{
  "model": "text-conditioned image diffusion model",
  "cond_dim": 256,
  "text_encoder_head_dim": 16,
  "text_encoder_fused_qkv": true,
  "text_encoder_positions": "learned",
  "cond_dropout": 0.2,
  "activation": "silu",
  "weight_standardization": false,
  "beta1": 0.9,
  "steps": 9900,
  "epochs": 12.5
}
Rows from block 6 of the denoiser of a small text-conditioned image diffusion model, named by matrix and row number. Rows with one number belong to one channel. Each number is 500 + 50 x the weight over its row's rms, rounded and kept within 0 to 999. All counts start at 0. Numbers have three digits each.
After each channel's rows are labels from the 100 images, of 14976 (inputs lightly noised), where the channel reaches its highest value: "colour at peak" is the nearest of a few named colours to the mean colour under the peak. Only what is clearly more common there than usual is listed. The data: regions of photos with short descriptions (Visual Genome).
# convs0: first 3x3 conv (model.mid.2.convs.0.weight, 96x96x3x3, each kernel summed), inputs 0-95
# convs1: second 3x3 conv (model.mid.2.convs.1.weight, 96x96x3x3, transposed, each kernel summed), outputs 0-95

convs0.5:525551508526449392460443461514507525514483542533583425522537524486576480454470544480561518544560460475460487469466577447452519380497489526376504540503415499540521554476512525399453526483432546500489580503439400450421409498494483471567550584496602429429476496541469534512484480424580529520
convs1.5:469557509466501494472527514537538498495489542541464479521518441474473478466541505465509492631451485464556566440527514401480497486500529454531583412529435559455407378419509522543535492503469469447470450574514495461524574583557479447402540445608399529510499360463487516554470496531434447452
colour at peak: cyan

convs0.4:377457445451499380520536492527474492428507464534445513489532545547445526433459448467473474417535431588566437477599441458453528526474488543408530433488467565428455433500559427473501597481498482492493441468498459487544517454465410497539551455400517493501457451526562491437514533570436424461
convs1.4:524433509541517563447424463446437487584437505504580521502510481470576431554554550524526488461588518500400492544395521568550497541511500512605419556433544449577512575448459451533484454516515534602476583501493522491448388547423474484555437565523483415463489491482488478548489465476583534516
colour at peak: black

convs0.76:414507467407448436519519516507465546508476488433470523411486538501472530442454562503503391456550541571539454557560422529523526495422439526452505466517518485447529476565498351511517576559530429494387477506544497527499466494442431527498549454416445463448510568624538521468579540563513544504
convs1.76:514515472486525549507451517479454434430528485520494571514490502458573464502577530495526625569557460574470542487566576513527569639479529535509467482475497492490461505469504423489440459537444529566539555466488504481547450589398532495530395514431436421546465440430477418416524514400566543529
colour at peak: white

convs0.41:453433454540468574461438409457515473525411489451548470492474406428562416512503608537500530534508416480498582462399544549522547423507494513511405446483544426583498575462482486533493443484407500480521604489500532502470450560507512416533420592492450476510469548483505455444431457444501509507
convs1.41:438512399456481454541598525487478525434558485487413484482477511554458544425449424486454557483468473500618481515626504447451496450541480425419543516482455565400423362532535449471479528486510469448525421547527477500515568469465514479444530441535533530571515493541463493462562429526421461488
colour at peak: white; pink

convs0.27:411475446506463502573433439520509480480416470551491477411485515530531466449450489474520598549600563564487347532454559561439470458469449511561482498433527426453466559497434509462485475536422509553481492480502570483491385472443540524494490533489547391462505474564468460418493484486563524596
convs1.27:455533495507458482455518634491415475473565438508440511507540409507454544510506457540467605510449413476499546458513412482469517599523562473427540472564494624394472474473448517570571451523504482516520470533507487499513532474507540536411495453528436606513455522380470540514461555503408465475
colour at peak: white

convs0.26:446440486523508463581470405435452497493484498434462503576477536416438477486420480497566427344564463533444468495472413474527453528438505442431473460517528472521482376508549373434503477477516475528445557470504420487479437493467464484555409490460500514504411523549533514569426488475516487445
convs1.26:498464439496488567526564429526630525461483495501455539497524541438491519446439501508405449546582442496564508494534579527485556429497451460442476506455510463575495453543522420452382512493426525430508521462520518462470505485556484408547506550415561476578536444598490435401561398503467501525
colour at peak: white

convs0.67:569485473539441483486515458559430492432543585590523478472514444511581448472451561429570607482492548487496499509572562390541567514594469532358558550478476512523497514446541539416472547432502532502503498552421499455384508477479471509543434572520588507487469402503483520535499506544471470509
convs1.67:451512462488546512525495501512513483471412499509560505493467512571512506531543488424498472487455491510502477575403480450472443423579503447510416509479408539535398456457498608492603540560526533501522472568547502502475539530510522465453466573695526482478493512472616581567471552514443412478
colour at peak: cyan