{"arch": "unet", "image_size": 32, "text_encoder_norm_position": "pre", "text_encoder_mlp_ratio": 2.67, "text_encoder_head_dim": 16, "text_encoder_inner_norm": false, "norm": "groupnorm", "widths": [48, 48, 96], "beta2": 0.95}
Rows from block 2 of the denoiser, named by matrix and row number. Rows with one number belong to one channel. Each number is 128 + 24 x the weight over its row's rms, rounded and kept within 0 to 255. All counts start at 0. Numbers have three digits each. After the name is the row's rms in percent of the matrix's.
# convs0: first 3x3 conv (model.enc.1.0.convs.0.weight, 48x48x3x3), inputs 35-39, a 3x3 kernel for each
# convs1: second 3x3 conv (model.enc.1.0.convs.1.weight, 48x48x3x3, transposed), outputs 35-39, a 3x3 kernel for each
convs0.0 101:123134145112147164109126136129131138152169130139162137091128113135132121130105119139152127123133122108113135140149120158166126133137125
convs1.0 121:140163099077136134134174113115128138138119147127135151149149141169132143144146153126135140096138149124149170129118119144129117124097069
convs0.1 142:129130147099122162128121123113145131108153146088125114144167111101177131097100131114147105100085113141093114114138122111132115115127129
convs1.1 109:117141125077142151122161131087112156139133175122094117140120120149117183132108140137148115058122163106084151158160123176165147155172169
convs0.2 083:124153129130154130111139114127133134142110118140112113130141098161151125131123139062126095109159113107105107110109140104126118126137117
convs1.2 087:128144130122151115109133125118127103113141100108104088140116119113136131116118119131134144138170149137154125126149138137179165138174157
convs0.3 097:094100083094131116123144145118117126107083114127102111118105116110118133114120112168157133174178160169172145095111124083076096064115104
convs1.3 096:116131105118126078117136121131146119143147114161162132087133120091155109111125100042085036070097058054096041138132170100111161120116149
convs0.4 101:114066105078079112095105148141186129116176142101127133125135113123120128115110118134175138117140126109115114143126141142122119121129111
convs1.4 124:148112104123072099080080133100114086106153144091137141128119109124129139110133130111128124132142123128142122129138154137110110144121110
convs0.5 092:122133109122095117087106114148145156142145137146150128180175151165149140176158171110109087083081095100077115172185177157171169156189159
convs1.5 076:094122102091120117111160165188139139133095085138138143161121093169081078151082089116137135128137137132106121134087093088056080121100116
convs0.6 098:144138152163168144112127129159145123152143145166145152164095116167121109135105122144113101161133088142127097115133107162152144149139148
convs1.6 095:155144133182157139122128143130100105119078097160128111095139104087105043106128071139132135186136115133149133110108102104090083124101106
convs0.7 106:119116119112107105103116090139127136133141141134141110143166146112112117136072122136182154083089104105046093112141131120121130142132121
convs1.7 117:156197151152185147153200178119125112115116125130106112094151118106088142125091109177184139145101162116083153137118135125144140127133127
convs0.8 090:155151119145164146119156141113111099123119153094079097130179089144184123155157087129110125106160081118085098089130081143161137095145096
convs1.8 099:131181146140185124156141104111133071137152100116132119103127127115153121112153104116152112115146120131148111117121132139147157141138117
convs0.9 089:136143134148140137142138117189153128150156142100114106138117098121107126135132100101111129108116123120145121151144137159155168168154152
convs1.9 100:121116135094145163113128130206180174156151124117138131124152146152130140125130145118149123106126139135131124143108116115134133139141110
convs0.10 102:108147155169139110143119151140096124074083163127142145114121119110155115132127121136129134123112152128132124118130141156130097107089139
convs1.10 122:121132136133144134154132105135116116081099044094111116127132113138076114123128126129155126142145124128138131133129083121122083110116061
convs0.11 084:100124130143127149157149124135156153142166146134135148133140112154132166158156142097129094128138121078103131169153144153133139134148134
convs1.11 094:137109102134120122149151118126117134113116118145136142135114088137137127137134116114121103124125134138132127155154180145160155102129123
convs0.12 085:122118109134105107119106102124111116132131109125129130102106163087118161127128162134147162146143155151161163083073077086095118109095109
convs1.12 078:192158153181195162158126127144156155143137127154158147110147176134180214161179201185166165204199201189202204088100102078102091089072093
convs0.13 088:098123106149149125137133097149135141151121158165135155183168169172140138153134144081077085086079092113086111111121112124109129118121115
convs1.13 070:124058097121084084094070086126137119069126109102164165147137131147135132151119122141119124131121142165140154149140122118071114147081086
convs0.14 119:091159116155164105136083121112131167125113147160124150122090099113095111139133129133111113131128146123140147171168143168166141140148154
convs1.14 096:143163114133075085124107147114130116127137138149134160136132106133141135140131132104130129114137148123131118130142147136082069128094087
convs0.15 091:118103123160166147164171141113113140095093122111116109188158114179148081150114122091100117116093137109117121155150153173133153157157133
convs1.15 098:094053100103089098124103133167162122108161135107132140138133103156130090152110080134121139129121142155156159140093117133086105107102111
convs0.16 108:133141147119108118109129129150112086129110089140108124095050042086068072092091075139102124096089107102106122116161154118144161144130131
convs1.16 088:145165152113115139181153159129147127095092113146141136138122140175130135158116133109098100090080077103106107132090123129106088157108102
convs0.17 109:163121146069112170089158134133139156127157165128136148139154116184179033130130121147077092064055065141088126129155147148169137152166122
convs1.17 101:130118161094094144136168188146121143129122167141129143184095117189036072147094101139099167070054138133101115129120127158129108130122109
convs0.18 095:111113088099116077148151116121110133120022143143023102121131145113125151131093149119105138116071153100076109124138093124136103109151124
convs1.18 117:080088119104141130119114114048080121075082083107078095149142131137134129149116115122098110129092112132120111123133110129112136146119152
convs0.19 092:151108126142131109163128097154191146144182176136163125137123116142108115146111123110106104151131095139143124131126150154122127146141117
convs1.19 096:161147112176146107133102110099138144095111134120117138082134112085112064108125091147122113140114100137147111121156161132129125105129141
convs0.20 120:104142161190178127172124148142096119144068130140101123125053129148000100138087129159132121201149059112140148121118119121107156120106132
convs1.20 123:127086139091132157126143075118095098087030091111094106136087104055024149124092138158159110119103176147128142157149143163171115140162155
convs0.21 094:119147130114151150140122140144130117144136143148142123100118122126108092118130109155092134163084112123104125130135121146120110120135142
convs1.21 108:126101142134159165129132149123135111088103050140150101128131128131081075110103133138127151113101135143112145133165134114145153127127158
convs0.22 100:133153138149137151108139152150115130158148143157118119133134128155143124150113133102106136069138132126153127153155156131151164133134148
convs1.22 096:130120117079067125144158141160133142189134140119117139129138115172129082139122124155132134121107132100123135131137092112104115139087113
convs0.23 094:129124106128131124106130119096114133126154144180167119126108122138140121155153139139141163137116132149131147142153153141135119127146131
convs1.23 093:116135141162139127161132119130088073079132157111165161132112113138121127131150118119136134126128112119096102100133125105143123130132081
convs0.24 102:133113106126086120091118152116161160112150168128167190143125137119158176115153118123154123149156112119133096169134105145165134100136134
convs1.24 105:137109119179144106130091082119129144087107143133133124139099133122151172114153122121128140131163145134129104080113132101093115103112129
convs0.25 087:136147175106158180140158105134151145147136131139162121116159189136168176162134134025069086070103075124119079136163150128139129107105120
convs1.25 091:103114089114106093113086100135138141113099091082098144133149131125130180119141181156099080084119138080123152151134152125107115132125109
convs0.26 101:085125135154145101145103134129140153085178181115138150134102139130071097126080104137158151134123106120121131118125136125108138124112122
convs1.26 096:140120118159128116118115134105105146058085156144120151134138133145124127130141143153138137189110098155146161106126144097114112122123153
convs0.27 106:133119136099087127132187129153128161120139142125136134108121127113191121115161128108103097084191150102160136133138163146149155137142154
convs1.27 099:147138133189172130153083135125142144080107145125117141115104115097145133131103135114126122099132108126151112129102143152141132131161138
convs0.28 099:148119139135179168154177109127087125105116116108112114129150127154195137110117143119137128129213132164151127132154138112135132111127125
convs1.28 098:095130094132112040103078136132118101156160103135131107119106087048192141132128109093077093162184116094084087110160158113107148127139148
convs0.29 097:129151141157158122149122088147144188150121179141111121113130149111156151119118112173201173129148100111100084096100104085099130115136137
convs1.29 089:138123116093078101072092138148127154143092090138091101157138099155119106110109113112149136125140117108097122133120118134137135115119128
convs0.30 091:133146147154138094134127154133130108124086149131083111168138080139149134098110138122136112136148151140129141131117144120113118123109114
convs1.30 097:138116142152119144120102130117161114115154164114100125117138119107107096144074099116155133132120122130086095136099125138152124127160138
convs0.31 129:141127129111123146123102123169126099179147103154132116131108123138109084133133124147133114155151108133162123103140144106143146115144131
convs1.31 084:110127134098120119099126134123102125181090123165090115132119115121104115106109124127116116139133117132124108118137123100131115148121106
convs0.32 091:134102143101096145082106144139157139101135122116125111150148118133131143101119131138122117149121140122121124128085106138121141169155119
convs1.32 097:129107167100134177079093131137138131131121127138146152128119148141109147138125104137141141129140138112089108140127157130144166127138130
convs0.33 086:121109126116073100111082098107151125119163164114130129112138141131155118119131113160132162164138122135125125124128116143109134174141120
convs1.33 089:130111163126150160194188143143138106127102083124129130127111109113098116116114123134125122124075105121105122146120153120133157158187158
convs0.34 085:112125094121130144117113098114078094112102100134087092134124075108151144114117130101123110115134144142116119136127098143115123119110099
convs1.34 087:127122139081084125103110118146155107147153131139135146154108130133121086141125122114131133132094097131135135117140139171147144187193135
convs0.35 100:153136112100124150104151150094114141124138123144140114138159115128122120101091131139138126123127119130125133155118122127095118091126123
convs1.35 108:124098145105103134157162164181166111151110090115105137150136137165095094121110133131130120123132120119120097170102098141101103133140146
convs0.36 103:131126102133114114106126129147156145195170156126111104116121109122120093109109121109144141122150138119138115093097147076097140119117132
convs1.36 117:166128118152108087135137127111118116153159150111139136123145123082130111116141126128141127155139106145128118168154136149131111166157124
convs0.37 115:103062059102074081101087117113114135103145142123145112104135133130172143124180128106103101099142100110158087144155135144151132142144164
convs1.37 095:172145105094044098074107141151138090145117098131119106144154122115106115107097092137168126114118120079099106144119109155116153166174161
convs0.38 093:063088097087074127108148123097125111163181154124175116121117094139184158089138081118124130105174146129142096121146134136184139129133131
convs1.38 095:096147108147136086085108122152121118116109137112138155147129115130189190183161134140138101139165135080101079124124124102126116121101124
convs0.39 076:134111148153133100138135121116146145073115132158132149151159115165144127127112141114138092138170122093119120148135153158133150128159154
convs1.39 087:132111109111097118126134112137150156174172181136146167126112128106149142118132128131124129142127131133139124139104103114099129134123140
convs0.40 101:122147145098137162123125145136111112108136134100128142107109108100132154113149133115125113126160130141155150111145156114108139110106124
convs1.40 112:119141106127156140097122097089122124096090099171127121137123147113144157118137135125113126124132142141142133162137129133129138122138154
convs0.41 114:135161134131168113122091109119080101130078097103091119148125140124094144148112144139118135135085105177175174106091109094089102097061091
convs1.41 106:181139146150135108100138123128147118105126127121149159162120130179121122138143132154123148162126153172166162071086150106112112123126107
convs0.42 094:147123125154150156190214176123147138146172145121164130139108117109106139090122099144124113122115080089111082141154159157138152146169142
convs1.42 090:100108102146118098142133150123111101125103119170136117100103112067145120072117110121089125149119119123143096130110109101107104111080110
convs0.43 100:154120112099097138102160145127149137128125114147103103113136141144112105152100110099114139126171141154139127138120127131120143127142142
convs1.43 112:124136133141135157162141152139150148152137125068088126123140127139119112110127116118121109117116137124138144163120099143122107110117109
convs0.44 091:129119127143112112138113124109112090128140130103139120101101113142141109130119118115106126149126124162142121169177183177160180149146154
convs1.44 102:143109113095119107133156133159159148141175169153155147110119132112129109142114115125131138101114132119121135152139126153127112143135147
convs0.45 110:127134153139150161118150158116106129126119146137128116113111135126120136132111123114140138124151120122127129134132130138138114115133137
convs1.45 112:131137145140156145134114123103128080019115089100137129125122121104119142116141122146145140115121134124137147128165128160177135135169105
convs0.46 101:129128111116106108120128137117119104135142111163200132131111104170117084081123142129115138113131132121124126116156111115156152132129115
convs1.46 101:115146121139173141117149151119126142112126136111125106130147140135132121127124126139128133129133128113121131108124110130150116121143117
convs0.47 115:137132137176166168128150101061115096122132087124156112091117128128154148104093127097142116164207157090107102137102117089073095091096082
convs1.47 090:147144069164122070074088104143135107128147099138151132123126162035164189119139141096122118186218158110150114152114123145139095134104107