python train.py --train_examples=101725 --arch="unet" --vocab_size=6471 --text_encoder_positions="learned" --attention=true --upsampling="nearest_conv" --init="torch_default" --learning_rate=0.0018 --eps=1e-06 --batch_size=128 --final_lr_fraction=0 --warmup_steps=290
Rows from block 7 of the denoiser, named by matrix and row number. Each number is 500 + 50 x the weight over its row's rms, rounded and kept within 0 to 999. All counts start at 0. Numbers have three digits each. After the name is the row's rms in percent of the matrix's.
# short0: shortcut pointwise conv (model.decb.0.0.short.0.weight, 48x96x1x1), inputs 0-95
short0.0 099:471525532443482509509518496498504469489476537525484453517521452485525486510506562502505489448512457493524519466535508493472545452504531511468548527484486599500582552457506539550423440395486514421411522505482580543437410561457517488528462439600501496380521427372397492554600413572382598512
short0.1 101:502450536506493518531526523484530465532438516468493502503443487486529517526516448507493525524486513472486529453504484502515501550513535483509502526574441544360505405420521454532480517522425507588635507394490541567504460525552608558572503440477593502399501487576407529513437443613569412401
short0.2 108:528508523479493494426513525495528516503521521516496533486503456539495533480525481492506512480504575490544531488546471522548530505518492508515535525597428598478398455492439448510536503514634436567628414448616526476460477434549495487543426513414506554541590594565509614430448554605552451524
short0.3 088:499510552531459444550455513556578490482555587552445536470437532519531541469447476476535571547497480468497476509504425488525497478418533496507458602445448467486523413516480360405560529553385408492499528477489543486487422532542528552459442446494489528550550386546520523547442431415467492402
short0.4 124:481450488525514492527493518506551469525488520533507541445501444510469506442496444472476563511488505504490513501477472525519520568477493545445510392418559413526580481534528558367471558531491615459464602461466447532604517529517416518388586590552523447555496494423612438553518579540515580503
short0.5 103:512506507496466525500476516462501479510467516496517509547509448503502492539535528494494456512493457524504521528461463503541540468526521453476506425426530456500537653597568562459601515591457517495465513589419588478475516528543530418557521408565646560608460433568434473515410579408531472505
short0.6 067:481462493493540522458556495468487555471548568490535514501462468542537409510515503510520550537533541493480519545526509454459556412559474550485477412501485495497460533493466550466541569548517497509505476534513621465530474511466598490666423534583624453523458542677541565456465549543549536560
short0.7 114:540477508526499513499456516493496480476526529503527501480515500489482474523523495486512534521449457505496520520520476472481492484496535538504528494505528504523614524485553436437426545456409516552477549502395411507666562547530425532472535609486417537542408387490572409552551369517365577491
short0.8 101:502488506512526494507508546473487523490525451496517536549445548509514450555560494507507523519524537511488503486491474497505488449433488521511520570461479466531549391466442397513437425517413460577573512485480326515509429552534464582398473567481398411449422564428624473573575532540541502489
short0.9 095:467484461521522524513525498484473452522553519519519487465506534554523540503452533522508455502493458512488490540532557465482520536496545489545513479468537604584452565359524533562636484486502380440600532502530467598472505524467562492587444494475534463458489600515476538492623608508539351520
short0.10 117:508512471482450510487522498499481497533502520520491513491520538521465541524480504456513505499472545523488526476532489482515464488536472507471504536645445474450520597543358473511572530429536360503555417456598420556419452475480583550473448521438444429358597531504477611528589486505531518483
short0.11 128:493495517510498470454573539432526462552568492487487545418575470519469542434480461536490471547506468448486500519482435565568459520493465485491527465544465453469513595488566608516565557443622452509467453515553571515372503472487583536535490495475640504448525465513357536546571439468503578512
short0.12 091:494520497505522479450487450444553540515561501492519450438477552554444534458511494587478478407485557566529468478546523427475514563493515461531556493470433474576438471462439510478422604453532473445542405460590608461396464474534554503521371498489501530435575488404410505526476578507441532450
short0.13 116:513482527576500486540444532567493507438483504506459543507512510509501527477457457405525554532424478457510516483468438543530484565465487548483463450541520411427503558508438459509534414601401528509475580479534312556523502481459543497462508495441495489522473514605526480555392596442512375500
short0.14 103:477482556527503525521536470475530491498501496527458488513530508515410483467454526481452508542448529504498494535499544503537519555482441461502534523460575464539495387508617405418493507495482504530483535582538477446602569565475436526365563624489499580611400479506465413540585542500535608519
short0.15 081:583475544432505502468453459553520533447583585540534547431470574473450558445523512439580520450471474522444471486502521486530504563457489548450510468492425567449348487517404499562482470501470556541560489586543491546566548490510576413503527422439478445536437492516595538446411560486500548540
short0.16 085:512485469489543540494484451474446467484506559543463459498469532493479519467486465552531543497494488545544474418488537528533468503522507521478513648439603612506419547501498561575468532451533530487432486631546590397518525514556444514614458446484512611533451531450422502480470618485439510565
short0.17 079:422534456477467506522524527511406523470544559538497482477471493447479495499523457487511509532518495496425500480458453543502552526558521472510506577453519501457528544451443388533435449506489561470469478493432420604317444469409527547523502570583412479483416416454593528537574531563487534427
short0.18 081:550522561468498523458519441588513523533486535527524466517502591537449477465467518517497543476482454513540514510482539454479536459485483534504523533494554516430366507538384355513420375537378439508511535426484555517518489508467520378555454550588523544447489549487571483450453595526517448463
short0.19 112:495521574481565493451516509533505500546474558505439490521432540534461494474522533524496497487518472506479461550534568494508505517514500463541538428545509495495518558511557600553599500611561553608550486510518498445497582452563499480615495539490478532570504567538427532429297569419588481506
short0.20 076:495527506531389522482481550570453552466553526545472508527490606481499537480497482441491530589537509451449465515529402604545558482469417479467454587554489514450471559486553463516552457429524436540465505522445404478397497435425561470550469511381511419494527472553474568451522568435543434451
short0.21 120:525525512520509487538508510520501494508464522530517497531441483504477447463485497524482515479474531506472481460479539499541487498511483492479521603510531516495543385549446345518432411521371493495525491487501390514484450577505473529380458575435358357506466456423589527590579492539480529488
short0.22 088:542491517469583446486580503499524499586478465500491460439467448527475494474557458569554566473555550531548553487487496477437513572469568529555568503412560454480581458507524574531567491461476585558452481459531580457572581494480462455450508506582547545603422463560381471471494555562601479458
short0.23 088:493536516507490468516446456533515506513518567422512493480442514530524499413555489433503581481481471532518424506507463530468523570464492501491523446602419530322491593562478467521459477486428498540561506467564528523472421390391536508470435404470472442458429463487388541547545482464445445490
short0.24 108:475562468451524573480519448534503494491524483491491461539499512522497441476489554474480483507553455509505477531521526440540531434517519509525499503517517471473450628519534500470633408470498529590434492610413407474379516590469465486550442434464517592518485442546456426502379525359472520524
short0.25 109:547530479441576541535529442480525421511470463486493450522468476505516489540506493557519478450526455527522490575491540436468547464511540525540474421467534485588440617555474592477443560514465498386457550483452495463514553536504447442552468426590468497491466432546481479464406606348563410453
short0.26 101:494521486512527476466495514520538482512492456550506471458486525460451510488447515489543519498510478530430520551545468498483455507474532454498534564539499451459485503408479432490400493438462465442574469443536563471376423380379559531637452490454485422479599472461347587511529442536467442496
short0.27 124:498460535504470469481511527496501493519474501497470512462499486453514510499458486492515541508487521490466534477487520465515461536500511528510514472507530428485552376562480510396314505512432580527474465499471599513524479524511514586481505526424489435397512377436415453581535367592394586448
short0.28 095:534532483481523481483480516474556458507479459541495456544515507520521433476488541528504468505495523504483527510472522499516467533511533502511489556578399562433430546450606406647495511421511432557539414451558591521466399485499461509553458439444426500449443543577411522481354449479526404540
short0.29 079:470491503545447494516550546509545522508464442464495528452545499505503507487445489456534450465478537492456477487529518485563514470533460542476453490518489486426462558556432599444432587588508470406510495482496584511423463377468526459578443524492491434323600473434613585498514554471461573521
short0.30 101:485466470552451456522491555429506480538431426531535548550502491485520473498502451506507507536510536425461516515429476579560461531545489516487446546625451505532487578529531484569529519531471491508593555514532402557494489394525539526631519575495330516520554479551550584522508559502578405499
short0.31 089:553517486537507534475486522461544521523504525495491534489514494508526488548486548513553522487517492468507523456482543537508513527496460478532530619417494507505539454343601413525501473422524487526552417576501537507468546556600377484413586600502421504572376414500484518495486486560535537615
short0.32 104:524473457505488514530465501510525471532479471519493546527463440538497441513505521554487503485469474486551525510508505540491539503567520479529507492446423607596552548487571467427457509532492438496479498552507592433694563482435367471381531487503544488527436513559535404430559487514393487592
short0.33 084:518492477474449546437490546500477455461465475493515476513542490505480495518544500522508497502488447475447554513521512511551483453547481547437529419579398547529410543685525573434542585523573477489461528498458593487567468452485504513578384504450596555421501499597503532451443516420541433439
short0.34 098:506535528477564535507485459525489475451552556482533483457467570457474554478451489458524517486479436540511474461472480491442491557454523563459595527464492566577465640431547458562558563495585428511487449537503596390534529543476467393560520420559600571546486549582432480534453420465487524535
short0.35 103:506491493501462465441468474552523538514488493546534516510471532493511464540495514511461475509518502511456436510469545504489535498520526545499539617553456496447562400495477402576407439424434423493486500543460501568561491556389518520427496627494485471535444407398650553524594485528427542440
short0.36 109:521513497521491486451514463462530516471514543518500476472576533500497547512471480457483473492505463527501519514516461524505543498496451489503488504476463542540402650464469511533533468459612447408443419538458649428404582553531531419575479425541620512394531524578513543416519426423496528504
short0.37 097:472538548495536533430475461508531462474527527498445498536468530556405553433448531504441441501489510505550489499509474464477516531477481538541500499571430590412534514369355538604434460510416472599522454509541420469498421478442466486428446493392447529481511509462433580496520524553485559422
short0.38 113:502469487550445473512504568574534556508455506520482575483465453562485468496510503481448476540436501467541537460492478528484497497520452494497444616480524570455419394556436413584392445444434490438581449490536463477583503546551543554479485534475412445512469509512531544517513651545575426411
short0.39 093:479562520470523481451479507531469484491558536497512486530527518472512561469512526469477454460490525532467457515542504470486529501426524553527544527587445554454397458527390420595479508416573456490538404435571468569519398452560537510549414417411513504559542595441438536418478450546569405478
short0.40 103:494515537465516489458526483521561461497519466461477497507526530527497474477532474555509485520472487523542528498552523503486549435492507500504515389475532453550558502509452493509470502481493606528490486471403441542558560507664417471501567501574570561471564578367504394494657393481435492581
short0.41 086:490491497523502503554490458481518465511477472469479512494512493561549531477473505460521500518506504510480481548565534478442470441464524457467497499397552563523571405523484404517380426534558498381459498506446547472500462571529377552574540398587439479570464471402534404549571468554437500608
short0.42 112:462463500524445512478494506522549507512499499486554479477486462486538499477505483493517531502515491494538493477498458530487470445489486523507488628476510546579456585538544527590586525477563470522581380522458532436564552500598428471606513525596555620592605510580580489538410517403541443440
short0.43 086:480540509493554459456540442516547521504439519554532508535467521488469478512512496489530502523502491506460449503551538510506471589538495546528557642554523543618559370572467396513512470442445440408497456493581438520536467536515395482475508587541399484487458478435474499636477557492493575438
short0.44 115:536521501501522480490458477565510523436496463489554503525516498487481492485508533478512521451465555564515486472506513462504553534501494529531514578514513402454471331450394385498450554460476485495531528518554418516432452458473606510465448605464354434510553437411446547486483606532507473412
short0.45 097:564543491453460476505508453499481523483486485549501518536485548455467479437452491482483475480539531525510559486563540458482513493477537499524476503559481358470498446545456455455333475532410577630570484493457509475565437560531557504450486579407404518454487436436511526494540478602387576525
short0.46 097:500520509514460495516476537462548499476503549514513546452532512447508560491487444470502559572540440437523502478468449509497458578445533511449454513451515568578510527546489606491431482443436482447476500573511695356582560481492558530531517520590506476366458454556481506508490572446538501439
short0.47 087:489470556518505458526497502536515478527569540520415548423428456568448573508533551503479569524519432494427448464461502557482501560446473521479552530483509577550533470544447451497575443565429485379450497545515553391423525602467460549443555522569538427527492586581503542501482562494543392548